Weights of a small encoder-decoder audio transcriber: 7.33M parameters, encoder layers 8.
Rows from block 5 of the audio encoder of a small encoder-decoder audio transcriber, named by matrix and row number. Rows with one number belong to one neuron. Each number is 500 + 40 x the weight over its row's rms, rounded and kept within 0 to 999. All counts start at 0. Numbers have three digits each.
After each neuron's rows are labels from the 100 clips, of 14976, where the neuron reaches its highest value: "responds to" is what is common among them; "loudest band" is the band of the loudest frequency at the time of the peak. Only what is clearly more common there than usual is listed. The data: read English sentences (LibriTTS-R).
# fc1: MLP up (encoder.blocks.5.mlp.fc1.weight, 768x384), inputs 0-127
# fc2: MLP down (encoder.blocks.5.mlp.fc2.weight, 384x768, transposed), outputs 0-127

fc1.222:532522563545470465504481418482513554491481587503520495461478526534455478519484504508473520458543480461502541551565501470480506531500477461502455487476561568493451493488493519476527491423470484544472486493484550519476475522433527562492585576524468515496508466540524496496453446458479539561510482529500560510466472502496521513496536493524427601537506496530479521465533493454545591521497
fc2.222:448420532468459425559474517500506491495498502519495525523454504499476543426540470524620504497476604541515473488533495514529529493478471485431542437547504542440510533525546431561490456486548484519500478507527437454514520534477559474513511534534524536482490470492450539572524498480443479547456501483460517457542467527497541442556477509499483455456543554494537598522531499468487447510524
responds to: the word "to"
loudest band: 4000 to 8000 Hz

fc1.314:463523477467492488568572536547510528505506470446526443460498535513480484489492449464564529514482574451501518470542446511514463463519498471448506532512514395401545543454415557484523483471514510448531482562551515506442489426428499515503486553552490442446517465530468511524458521520492521472508543490534518517495489482502437488525474442463553432517512479529523462497556560480450512518565
fc2.314:519441432445464489448458485537531432519467548489446496527532479529465495484563518429421517526459456489489511541500549532435516510510385486467561464486505545580522508540524535503506593466459478510468512477515455541538536478412515399516522487549485530484452535517501452538516503498520439505491483404462505467430492511572565508522524474524558457507501485528457568497498513514524453478479
responds to: the word "said"
loudest band: 4000 to 8000 Hz

fc1.576:494458450478540500491501455500526488615531445433553513527486417482491513446493510570523489520448547527514502512476532448488457488514538508487433503496505504469480525494444481446452553478479545559472552438449486535475555525456517530500553533517498486606484484498480534521461432545449484470488561507551527464440496501445496515513531393556473551425426412473515484424497532503541517534535
fc2.576:537546452511499593562578464519518543485494565517520418482542493486500529534547409521515492514514479468546470488547443470451569562501527539485554470500502507577540511491442464565430479498461469502446465459460567488529480503490432400554549553488457481546517472573504552481504536497535478508557509506551558413504483485492466492471478575505556538481381436548545558482520549447475511509488
responds to: the word "you"
loudest band: 250 to 500 Hz

fc1.88:519538497464493438539517506485563442411518424511484482478492514517483525522491539511529502606491472446487427566444482504523457531540489492523486453477524513557451488516443472487537538458462572497511486497492520570517539501512515553488513524499481517472472460471505486465479463492528488492501524532468409515476528443472542511502610563562488520474503498495491483484573395550481414529504
fc2.88:500573515422469475440575593484525552545506428549512501588426466575461524451573543512490509480487449521519511478521446540509468544522524493512483484505591392544530422504451473449451519506520484572464500518512468421454475441565506485471541470549504498449552460504460516471515488508548512501557479436518464501534489564443532512505485500543419508476511456444511638525505458560540486517426
responds to: the word "the"
loudest band: 250 to 500 Hz

fc1.622:565545508469511504467444466425479567469481447439412510533449512502576519434474450487527501418569528591546538522620515496494555498557594536513514506513533543451411501473471518505475528534519503583555531492407524492477531500487476504420499497517521450486499516451509568498570529477518451440525417523464488498541512529485465480499465448524543505439550455546444542508490500446505435473560
fc2.622:480585471453533479499563485448512434520440506544521464532479511473489472458428486499452531439573467538561509535546553447546425510484470456434476492534636496511487477565518485472467449482544504539487482490470562542466510481523468480551481538486440481478511461517487468505535466469536522518526487515542455499436482510432505494488569535471340465424577548509499526412472529430529537482528
responds to: the word "was"; the word "this"
loudest band: 250 to 500 Hz

fc1.722:520463468452457503441490402420497542510530421463560417550417514516551517549484485498474558546490529479538511435525478500508538475423482488515562465559526466480470444518525385451559491474546523524489482419441555423521507584513432519514596529499509481508484509515476558505511491459479464493518574468523457461544444475469492510437477606507430484451448524518496480577510523483511525591448
fc2.722:515496555542445434498429421444511475525491464445520535528538559533464493545468476470497525474497489536589513466473480452478509489490521510419535527366485524437492525578443497518493503438585532475486460502514550547524503503518523502573549556488425544497449514572538530517519458510465459528549474430455511440532472538531503482489492483519485480451535459481548569459441487454507525491509
responds to: the word "all"
loudest band: 500 to 1000 Hz

fc1.259:495489478470525526553560569485524524428442530503470528513574481452472518515490569466451510546467604442424530469520443471463479483462456537458472422465530507510445509521472540447467533472519535499437491496485448540538549412452477449433502532468457505513441494470548523525562566483440427514582583527532475528534488444498489526512481547540451541434404461471526553515470510510447510431607
fc2.259:460558489492520548491509522515449522472543439470530496493468471427488571512511515533511524536489554500484525515507427450502513484446390517451544509525518517414524463530511489420480532392465477574540489408466466522492470502562509440579544577475503510465508471417460549490478589533538484482494501501498488526558489448472469471555517451464541483482472508517488516559504498483520410528504
responds to: the word "all"
loudest band: 500 to 1000 Hz

fc1.719:498523507467522473525540513539598529542453441460491491491523534549547463557460504480521483560524482544504561459487446518524528491445593479538527489504540489485445537462474516467528529439513411490436560559512475462512471532522548446522512516561496508490593570531465514576524491515490574546471555492455398452503473461531486540532547532495406460449501458479559567510358456494470479504573
fc2.719:554445487488580487549476541555546520530447479466486512505495538433556535492515450513519437524567497587513507526465503516503471528512510476555571488504494510465514459508431507478509506493497448481501441469478471473530449488531551482460548457553583488474474566484501519457547501614546495446526524613545508511428573563503585446507476520545438476472558465517445483492539479526502491521527
responds to: the word "be"
loudest band: 4000 to 8000 Hz

fc1.67:495567533467470435463489596508430497506474486447539510507546491528554452456481454441519534537529436510513512356491483488474492501588471480505426542424521512481472446475511447472548503467502483512469524574520415495416487557561544483439525514529489572498478528515520541517413458504525536503563524505545507516462506533496497521407433521470482562447490556486547489518483541369492518469498
fc2.67:467446481522471499466491442456500500490509570476538499484541471505544512512502476455499525451492506480453594468505511501485590471537515458418521502501460537468555507570414480427461502483474504477532492535530441508490469479472516536532494477459521535496496565515430488549527530460481547490439570500487570477489554467450471521432502559496550543592512502547570500534525501472452529495478
responds to: the word "eyes"
loudest band: 500 to 1000 Hz

fc1.403:530555470487468463488487571445481534532489417474417470518507562570494491551493476527482532506367509447493494464485517517455501450532465542463503531535461492487519491445526532507449470426495553475592528546516509483494509526534502488454511474536478502471514458429487579517595467554501534524489473443539439486503471443565626521528440488501542491459521474488536501484471522460507588499502
fc2.403:467508512525498522474523493512434565508496515502501490465472428563545566475463521494481557503517482486502561508505550497487450504500474459547482481459524432486556419539496491572525595431447451480528497441532492416451529489453487513530497476497439475487488468488546497490553470470529545543469530555466506495522532529541586481476520540529542564502550507530411569387462500485482471471468
responds to: the word "to"
loudest band: 4000 to 8000 Hz

fc1.510:524471443539503507592439436420517484520549509495563494542474481531466491556534518540455487512524472480533468443564496435535429431519490520457466487451412516511501550472469534567478502523483544450465510504515544477437438505437432583531500491455542521474456484469432496526467434486573483511517514504520538500525492481502564434500452522442420454485419454525490528467540477517510537446544
fc2.510:474505528507454481567466535480513498563535510505520479516577485502494500524508515447526474533424447583530441470525601528454506477567525529481521481502459562517489536592502476490484527602534512417521578467444521565461498546532577464485550501426502510516527523498499505451497520469449494524483460511470501400519606480495462492567495467468478498449549478461480504518432535583506511554497
responds to: the word "himself"
loudest band: 4000 to 8000 Hz

fc1.233:475473513533470488454516458508444503449534500533420467430488515496560452535493547523506503451518514540485503509536463472509455514426509484520459517499488525451552514459454550508474526542482559499522482542470513464544456511446512459526444502471449469504431594443520480493528545460466537429494431490476532441471414511420485515486546522475494523464570413504516569518506542570467487496505
fc2.233:538487525521520451531532452520539520524547505476562599498480533489510519531480474602478443504447498480509484475456509494454445492490489520434478554518512516541465574509441430499529454533478486511519460544551456466564437507519510459522512515493552578450532499539472540499592469501557524512520552501566544533527501439543456565496475501438474526515514471500494528468514483529539483515466
responds to: the word "you"
loudest band: 250 to 500 Hz

fc1.583:395509531529495504473489429469451510426544555514516461498448543429518472583557481487482518537525444507551515438435568507452487510546513514507453447515476511499526474554556447512460472574473484519531556478473490486481505457498518486514460535508531598505495476492426509495494524501420498478500566566455469468526541474478498491412489483509491429466436515452454551489512455487502508545546
fc2.583:523488504437471467545493552445478511479491514476416449485488492454524439503490487558537557475567588592446526503494493503526617503427575418487537520443524521470493471503503560448499514505448467501496527525470534505553527508501421451436497476558596450495552520494516483480526440500509439483488495480517477484547518443462518513525445499502492521577500580461406532500422506579576511504469
responds to: the word "one"
loudest band: 500 to 1000 Hz

fc1.713:473493453437469512461437489519491491420554560500535494566455564498497481560516438530512491449499520504464555487542553526489536493427472519456489483542501500544448459483461529457494513578583416452512452529494457565502532608567515423477495538473506510560533482497469509538563449494504530514484510447485535524493515569514490476501489489450484478493538538478536507566469459482422549567549
fc2.713:403504541495510495525483489495487485511482479424523465486491505507464605526454520491519556522503517516503512511595554420459534488518529474515500489510514522572504491448578548485541470502482508582561498418467509482487450540564498505506544536478442517521535529492445495386505455443527520409518479558444473490453494452532474473557461471543450529475631495467525484475467431431506480480388
responds to: the word "all"
loudest band: 500 to 1000 Hz

fc1.515:532449515556551494427559505500438524464521500465522444583517460490503535464510499541555500547454508513423511495521508463475548475569490487516500528520474502485510543484498436504515490452465397451449515520528486512449531489503425469500533445548528419541499416480467574500492481513460512470562398500508518584586499458484533502469538517487489463481524504421547517529508456497448561489523
fc2.515:515496516431511587492471462521489425492501454496459479443486561415546470491463463503522478567450495521488482444529527508478459523387570506535526417449455552528540498527516539500507493451560477541469531541475540442475478466507452488499488507547471469493476561529479524522507410519496520501510516506595501492544457423513444476506509498502520535428471553531502553474494508494515479485467
responds to: the word "you"; the word "so"
loudest band: 500 to 1000 Hz

fc1.714:475483433451566512427530520500511522450491483471484519539473491418481491565511488533492460469534501509529485471482544523419538471510436476501637523475484433489438554513511486396552451502454516540554494454512510498565487552451428483501516512463465477508522474455464453522480527515436491414539583454452482520538459501490483543548531524524501487397503547528575504550564471505475508502495
fc2.714:488524529466489545444497439552527533450507518503523445511471485427538477555445517478505484476447564508486560526483501485462589521570481512468482485488531549545523505514427376493509505493483565517510504511512480520433503480611517542492495434466483417508480555462514505503474514439476495467427480456410472538508567513470489494488448512477521377498508465496463482499547488552571514513531
responds to: the word "not"
loudest band: 4000 to 8000 Hz

fc1.718:535553517513469454493463483475464542447432539542438410484470433486463542518470496444469557596531496542453478473486501482458485498431576552476551442503524455505554474518538490476483505597446500536521428496459522488513546521465460532488528540470557557451477532473519501530484628475432394518505556494448520444493573526476470497434543524445518508430488552479520534523456480451410530528534
fc2.718:543453424553401479499466509496522540530418463488532500436464463492448531468478468601495494492510491468514500472474506435560529534488513493452529501524494500428505526519414579437562474466489518537468514555483486463467478430510442507528467440512476483492534466524530478517452457513541476494469526548478449509509430545531469428507451534475478503508414537460481448468546509515517561554517
responds to: the word "one"
loudest band: 500 to 1000 Hz

fc1.22:568478475515461550478446597428522518502440458460547438534454444504470553548465498537528509558523522529523600522502455489487475521502534515528492524489489500448481543455441572515505515442500441494532431566458493489460491559534466501464556556466536512509542486506491511487541467547478428541522476540433432455499484577483497523513525489524505463498496506491516486530476627494489489521460
fc2.22:512448468580475522522528500495474521573616518397502483415519463461550511540529474525459510502505523445521580505539573480454431525379548446545501572451450467536534496499522506505511479485433408425594527500455505444489501520545539562433509480470482480528457530529549471474523474524498536484583494480416488505498517541514497420480501522433569474501542557510527507504515519548503486615478
responds to: the word "it"
loudest band: 250 to 500 Hz

fc1.78:529546501542548458533555582523509534548485502444521449458519483541527571469510460522498541515525476574553497533463468493532542510526504526527565478471471479480492523517548486519532442467420462526525486514463526562531474507398464437520427526521539443473545539483534574508461464507566539452494475526488532494517483475517506484482429534544556483455486566462450499539460509474495526488486
fc2.78:530532461568536509628447445561508433464487558545464511516492507466512504493422541493462502487444540534575525506498527458510488495533500455525484505508476521513490449514574494481479475476513472498518497492458515513508496499545495523532487515511513613474431544571447482558476462510537472575532490555501507525503459575572492518538537538571505446464530498484515436460458560548506405498500
responds to: the word "said"
loudest band: 250 to 500 Hz

fc1.682:474432589429553594454435464553520524463527510535495500487492533519479519488534446400491536484489485600562460560426488480569499545434482569533481457600511539516513426548482529475434510428521490465449500433512446558484594432485440529508518490465477525477524523467525503505524478483476514494405489473504537487555526405577514523439488577449466458532511521465551522503457472518479478497531
fc2.682:495582456543561538481521483521520528518475563395487506520540505484478447552485457467479547528539552491538424541426448497539484513466432527498456457463429530492429472487563452519465473504557537552515548444510526516464551454476514483432464561450543496453486484463459472468477451448528527549582602474471438494458504407445507517557431438534524474551522511551499529508481447485477471509447
responds to: the word "very"
loudest band: 250 to 500 Hz

fc1.102:477488516518503502505551576481422514520470522465467513484454507471505472534476359552487521504539488512488493503472511512458481492487466502496522493510489485526434480483581464529500415498515407441408530509507517484473486493516542466524510525582515561472522483496491534524554436476497513533488525473517474509493467510510462489484490545524491444550617581491484459442470578519476535550521
fc2.102:466526488483514546564522477516481412507468515466491456540499491525519521502474452460499508555456576484470469521523523422509442522505405453446475552470453520505523459540489472488512499460479517496459547556438507498583474492547530586495542520536529510461437491548500521476446507481459527513456555453545533429564550534417538479512504569541510541592441572482534479535483512513484453502531
responds to: the word "very"
loudest band: 500 to 1000 Hz

fc1.574:485551470450499538483539573475524444498434524537556546509515478514554477557495508553474470488503532550460519466479483499458440461515516490512441522475463442539471548472484506523530498561489409514516448500555502523474553453444565522523477478435535565522564458541509510495519527504514413435539499437509503396534466459452464486533526509504526557484500454485502500559504589481478510522517
fc2.574:425486485532482483517524518507585499471543487523564446469508477517556496490506505453513441567475549498522508537462464449508504540482504473537495471496505535501487479439514438392561447545516476472540512520467535487476433416479471485536604489430488477506414490412485413456532522528498527562461536544523515512477479477488550519451461454469534518498497544511490504488466548525502500454482
responds to: the word "you"; the word "came"
loudest band: 2000 to 4000 Hz

fc1.220:535572437481416489452477421495480538565486587549432518453520410529445498424520573494515540527410469511491501479517501492450506493512452486428576568502523460478559517540481614510479500572515469513520524513509539585456434501456503477434587541479547514523570537533557557513516464491567509518504540506568494533456533436552449487516484468445506526505515536474459547492508513493509502573517
fc2.220:458491624456494549499551476496532484557483442510458597527470446516499536470539475516621496439551573472569497550474499570422452454484534447402470525529525484517489424537476513430490489550494463528489526508485524523636533424503484469527552485514461503531443446475522421461530445471472462503450564500543484525491529527501471426470509507456593473484484559564470489527564496416478461530507
responds to: the word "she"; the word "should"
loudest band: 2000 to 4000 Hz

fc1.26:561500592544397538499549485488517519451460553498476553498521521461500537479516550526494492508492546498436438375480454480535583453427524467517494480509561509523489468473477560414485558493532527480508406443504491486529495511498554528418537505424533529476442459478554485558563531487518379481497501389439545533471542516464489534506471546512500521481498499478551519547520516420407495531498
fc2.26:536570525493595512516509506514528491500450488497486540502537517483493532539469549498501485527464452568510542532515535550415595484485570410504505473479505488465569454499455456514545442442471525495496473583416488565472427523467541547588566422470459506502450497479516492496443556564453487470450500527516467511466541465533512430435555511507550542537530557526555512505484474548513531471494
responds to: the word "away"
loudest band: 250 to 500 Hz; 500 to 1000 Hz

fc1.123:475509492510464448469516474519515440486463497492503467515472488449514479495555394539480575456515540591443494512565478553511565479506518485440481464502489529463462463548481502472479517506532524511555495579574474497495542564489492469401429532502493532503562435465487557509526530469406481511538522555509529497538580544480501534465624478489441595501525525469452545456528440471495451507557
fc2.123:512469423494471515497584568597473527536498512502509491419510503509588460476475460533457466484486514569456521466538499522414466423539518492492551516545545463532537485458524567524435491491478491450536462503538562516525442477477488499530546468479465456551518527479468573453497547458524459523559467530478510456509566486500431442547464534519394504504512512478537513509463464438466546453492
responds to: the word "i"; text has "myself"
loudest band: 500 to 1000 Hz

fc1.473:498546566478502522536449521497525472498488510437474645494492564492417515444554465485584474468526568489539480549483484497589488492496525436457515387550492500497474489543533445490441515432511502519488544528474501498507522467489470486525470462475534470573515515428464473516510539563516533505461450467424481481471533484475529495471459504499545528435527499565555482494444465524500500506532
fc2.473:479431495515505511487546502421488375524528546589512429476475473507392535556535464416529516524525458458461501480471380529504411567467487495504467496441448528477545469564484485487463464555485416522452522593532512485463493453488543586476502499461498547477513431517578487464486501482506480560495502541442516549539500437478518457514518476539495485507464484460498533482501536517516480458505
responds to: the word "was"; the word "his"
loudest band: 250 to 500 Hz

fc1.543:472505535512502441574492587448517514456573483545560426544490457485446545458548481457451586519502550537586488490522531525433499522511530479563484464497541479537436483507586448503448526478376535449515504506516490555485490537450447497484422485514474509491527483495438495495476487424563574551584502619499474503477485491437529566452485486414486513501469478486536505571493548488578463492486
fc2.543:557483495476459491536515436508473494469435571534568420461541502495509527468511546507562533528521575530477505478548590526502531499448536497503514548519577522601514439516508442490521537484505536524522509520509497461501461501541485465522491483515450497477476530488519525472502472478567484489560501545488521498477511531502556451483515526432491519495436514466478551367461417586481515457582
responds to: the word "did"; the word "not"
loudest band: 250 to 500 Hz

fc1.154:580520482458421400548505476451503474542513563449513504444475458480550460435485532485479546577547494542489512471518503514580455530535491506465505487482501467410493500471563452525551507493453509435525557471527520487496507572464483551489438516572552517490516488520480481459470547476465440531507528445451465547477482403506480546437430487549555428522508529537493515462496539478500477528464
fc2.154:512571434492502499467470448571515522573472555507455526633478472486512528418491531552470528477507530503438464452504466449550514522524434493432518481537500526459455496498519605579456456452539452436462484587554492536465554499469476578560541501539458581508538541517534477464491518438440453481492484550513494529494553468455575542504501514582447518542487520499474545491507466548580417449503
responds to: the word "you"
loudest band: 250 to 500 Hz

fc1.45:509483497506447437498549491483491464446579576482558508531513533515539500500548478481510443519505483447383420542427547561489453494451449463454586466554578484406449460516514502484542593465500435483475489498490427502509507463535471508533488473494497468500487460547526525462551541558452503558445533494526497476521482482482514478511571496500454520447481546502483545542482503495455530485498
fc2.45:529531465388599528600474564509486447495443505474535526525517519505468523468549536538536494564467432495456474503502468474421571548508448458447482485525502522470470474540495551488533483501463561564495543469494489531407571484576565552496533492480500437492483522485462504487492539488442559431434524505533509468486535381526490544528454516543536447491501469573514554476450453501487478469495
responds to: the word "all"
loudest band: 500 to 1000 Hz

fc1.628:519430437615504452527523443498544573501515513558590416525490498453531453534485522541526531523441498586500506517549478523507498476491498479402472475526545547523430483573429573488449466531450456514494476472467478537523509548463570536563564485548518525487496511525474504537499447489474559547513512533463506554482442471536530548488534509466501494414484460502446412511580536485518511523453
fc2.628:434438489494568502500560555431489500523476473539546548518562523460464489480556502540559476502502530443513511496492517551508528503532484444486510511510532501487493495484506512468555484516451464477493512463548545473493550528483537525462550471496526521546491455501555617521508512529484575552503489493553534555533565484533528524469436564541452431448516539510536563551470426455507462495498
responds to: the word "to"; the word "see"
loudest band: 4000 to 8000 Hz

fc1.376:514541457479465467488522541490502477438523469475510430521452557491560487523569386515579577451459497421572495444494576488516553470507541543528512499564540476514542558413531527551552496491501460482512485509530533477491462528501508513525442506469482502469525501532497451529530503593479442482496489477551546564556513524491551491447469439500370511503528435466521540504487512508493501435543
fc2.376:515485533381516469529530542563511413470539488517453533459533506368584446511548509397541467522525474454447495517514497517508531570422491457425510476519496529515568527491555522519485518511547529507498389495502515545502497443508450459506516439509482471510447534492521451490465518489489427520464487482515545513460543478537501546541513510479596492479455511458539569428454495487565475562469
responds to: the word "was"; the word "were"
loudest band: 4000 to 8000 Hz

fc1.140:489511478554500476476505452421536547505447447464488587509465513554556515492531500484506477455438509540558515463529509492521519461542491497496477467460465499546415429496488526528517532524531522440476473592532505518554390463517504475475530550486490567517519459427510480456552479587482501479476488474489541459448473509481453469476451493516462456513486443502531445609494535492525515508526
fc2.140:536461480534451501462483571490461502531524530456497486496523503535503490502503585572500464429503488516506535486479454472506458409485456451527509509525511526496491577492438549459562552541451570489432606524446469473494457483485422509485427522480511464450487496526511496496597501502505528485534506508525517497524568555507521531534510545506412450530506556540445576503489566438561579488490
responds to: the word "it"; the word "if"
loudest band: 250 to 500 Hz

fc1.487:530489476416468514512540532477470460515547461488505446520535532547518416572533503501494507514525477466472494481459503568566519531529489442495483491522403507515557537531489504549457493529432406521445490578519534494437514474518486476446499500536507538509461455508518476580405536581463440529466430449454523423501436517487466514495468531504474448520455505523540500507482573419506516637493
fc2.487:499471490539475477464476547479482508487487444499442582412441558467471482518506544528468564499474506436475449452453537502485543497555449501504537519510565491479496542476508458471535418565525540495515555523438478523491432490427462489446568602554480394449451444417466539500570515506509501515564521577523564522524535502448531499547507520552563512541464499480463488526602481512526561492530
responds to: the word "up"; the word "upon"
loudest band: 500 to 1000 Hz

fc1.310:520460482489444462440611467490438469486540511508523501523471487478465469506512444456554504480573437521487536552497589477530498529552502505493532488483518569535521483510470516503540460485557444500455549511538481560574495466490579468521579473498490453486535514462525498530493490491388504428579467579453477436538504506519480508467599434465426487489552570515452465491464519562480486527502
fc2.310:456564491513461467588525493503482509477598475490475470508501458495498499512533475501490487629549522486497457482521458544459555487554454503473488479447491505507510489522498536474533577451507489430470456444495502521505476482485489438483475427482503485472495538495404481462480489509503479445483504438546521441477542457499505592514542434490509502498487548486484570608467516520495520552542
responds to: the word "see"
loudest band: 250 to 500 Hz

fc1.573:502444495574463512461527506459543483514533519545543495527480506495433505534503545491547452417451495547473497433561532462525464471590469478529439482455543495457465480445484531538464461454502522474490523499539474508513554459471534545543517539478498492566540532534524511476474474470458525553479459558531496470475454493491482512491573477496428527560538586478478480530475465494470532431462
fc2.573:458451547461538455610522576497500458491504493475528484502483524579510477554532427534534554493525515525456460549540559423463452473481458467470475465517481502502465526470516501507535563512456499547463508496467547458490460567534471475490534553515526512508521471488504554497563498506488561442499513395507467484544475504479517568448493526492483464498552492493473485508562512516519493523531
responds to: the word "to"
loudest band: 4000 to 8000 Hz

fc1.529:488536476534505545534471524497549489406527477600570461545492513508492518556474499450537468455449489497546446495528499421481461484497502487440510446512508507460524528434508545518519491473511538505528573554524426520445480468506536490504488539478466457492443466514488519509518512559578540507462450526421528555447534464485451489546428534458498523515535571486461555524472528527468431545557
fc2.529:536500570479481412453541504458456470468482541498419481462534507488484455466547422480547523524509467414504487538517469460513511529543510502507458475535476500440558516556542513462552521545491470452500547513408522566510476479548521524495491538536475548449500552488496434518461533503497457441472500545533487506484510498559488576547524454436535544510521513580539475458538491489524483484535
responds to: the word "with"
loudest band: 250 to 500 Hz

fc1.675:456530536419520548527548505556414469519444480584533488515500523491468538461565502486442534557420526436477506479471529515514453520522504495508473446506487467465538457550491483545427584555532513438580548622512554490513484512524492525473527468486531593569533485473490523483438481500521511494504451474512532443550519469500483573521499464515461443568502479524458504468462470603508465580510
fc2.675:487529479460495440533541562489486552455568512452518473542515482511495488436547515516491493448520433474445396526515536489501484545471447474490478451530507535539503535506513479536509493572475534533457537525430500552501532493558481498473500511490490469465443474545489503488456545582515456527513497500517561550527500480492508466501439464425514477498522515418510463458467517445564498502496
responds to: text has "certainly"
loudest band: 4000 to 8000 Hz

fc1.734:496460536462430517519511542470550508475501493535468498445447480525531518529466503491488506518548512496520515509537483494499484530461507529502520452620548475531521521484466454486498546525463482475532452551556506488563504470535552472466573495472543550564527545492499547516562553556481483483545553554526502502442501461505525560512488505461525531486539504533478460535434420504538518549462
fc2.734:526516549519490508510513595368396517501455513577534455458428475461495469440462525481535478494573492545526564522496485525545509472468421433518426589467538509546541494457528474464465489544495581598534449475502491459458565493505558549449515478460451469530493528517503502509405439508544544443540509481473515583484477515458579525532482482534468476542494524433560519471507540412493502549496
responds to: the word "was"
loudest band: 4000 to 8000 Hz

fc1.298:485491561509468522443584491461563563500591541516496557492477484498512557577548491468440476423533523539512492523472470562476531526536519443469599438543492510569479466516460547471527542552483453401490500450476458496500494506465523503513499451512627535444534486572589438499486539454478445531538478492524535461478564482502467558437508493553569511509473433511565533564548512528471546476531
fc2.298:507518482532535506493516499474521536484481494479514479429499494548462412464434516603498549565469509509487485465477510506544511503526506484450556505495449527501509461524522599501563458507546581410540472515562512465524471456496474452514493489491457505477517480418466493482465419439563547518514467420436470505503491495461510501526474503493479489551482489524444422459472450493497554560461
responds to: the word "up"
loudest band: 500 to 1000 Hz

fc1.337:486479481556513465535545510517473452510580496434427517469524508504441548544574498515494495500510489517527565535499528458571484565567487487473517451542431526506528504584522521493485502542529453463489478432472467488523459518523416468489508447461475570520477507489523450526439512527517548448495446441444474451499574531476518532529497507515592421578365495507593493427499567470492549445576
fc2.337:541467540532495499486475477532458453469464484478496538468465501447420476567468491527491508445522517419452525477490606538515519505503496477465434445408494528525463519561474487468477490526500517524486530516488493557434453456375458485493597518550579457486484477448458502459538539555497540499495570556472509450513453471496511443531515513471479511476462432472493517526501557528527503577483
responds to: the word "up"; the word "upon"
loudest band: 500 to 1000 Hz

fc1.118:408525531469513565453535454459463508461508486518466448546461464453502478468511488397586494483475589517580533519516551477487529503466448508471491395561574547498527497486487504506528543508499464468469538533429501505483502514518465528412572518521466527481416582463529459432519445534419419513578470477443507480463537482461476537506454553504472525553400484467557559467522466483500495564419
fc2.118:507537482541454463511471609503458530465498527471474529508482500630478539482463514485442494519459501469492444485489476508524515504440504488520543487515510567564462490500529549465581509557470523539567560517593479466461409485617451516436429476491557533544489514503569483484527512537455529556506450495504536489420397494503528484484453460546476505517513515476498455503529539478521457542485
responds to: the word "one"
loudest band: 500 to 1000 Hz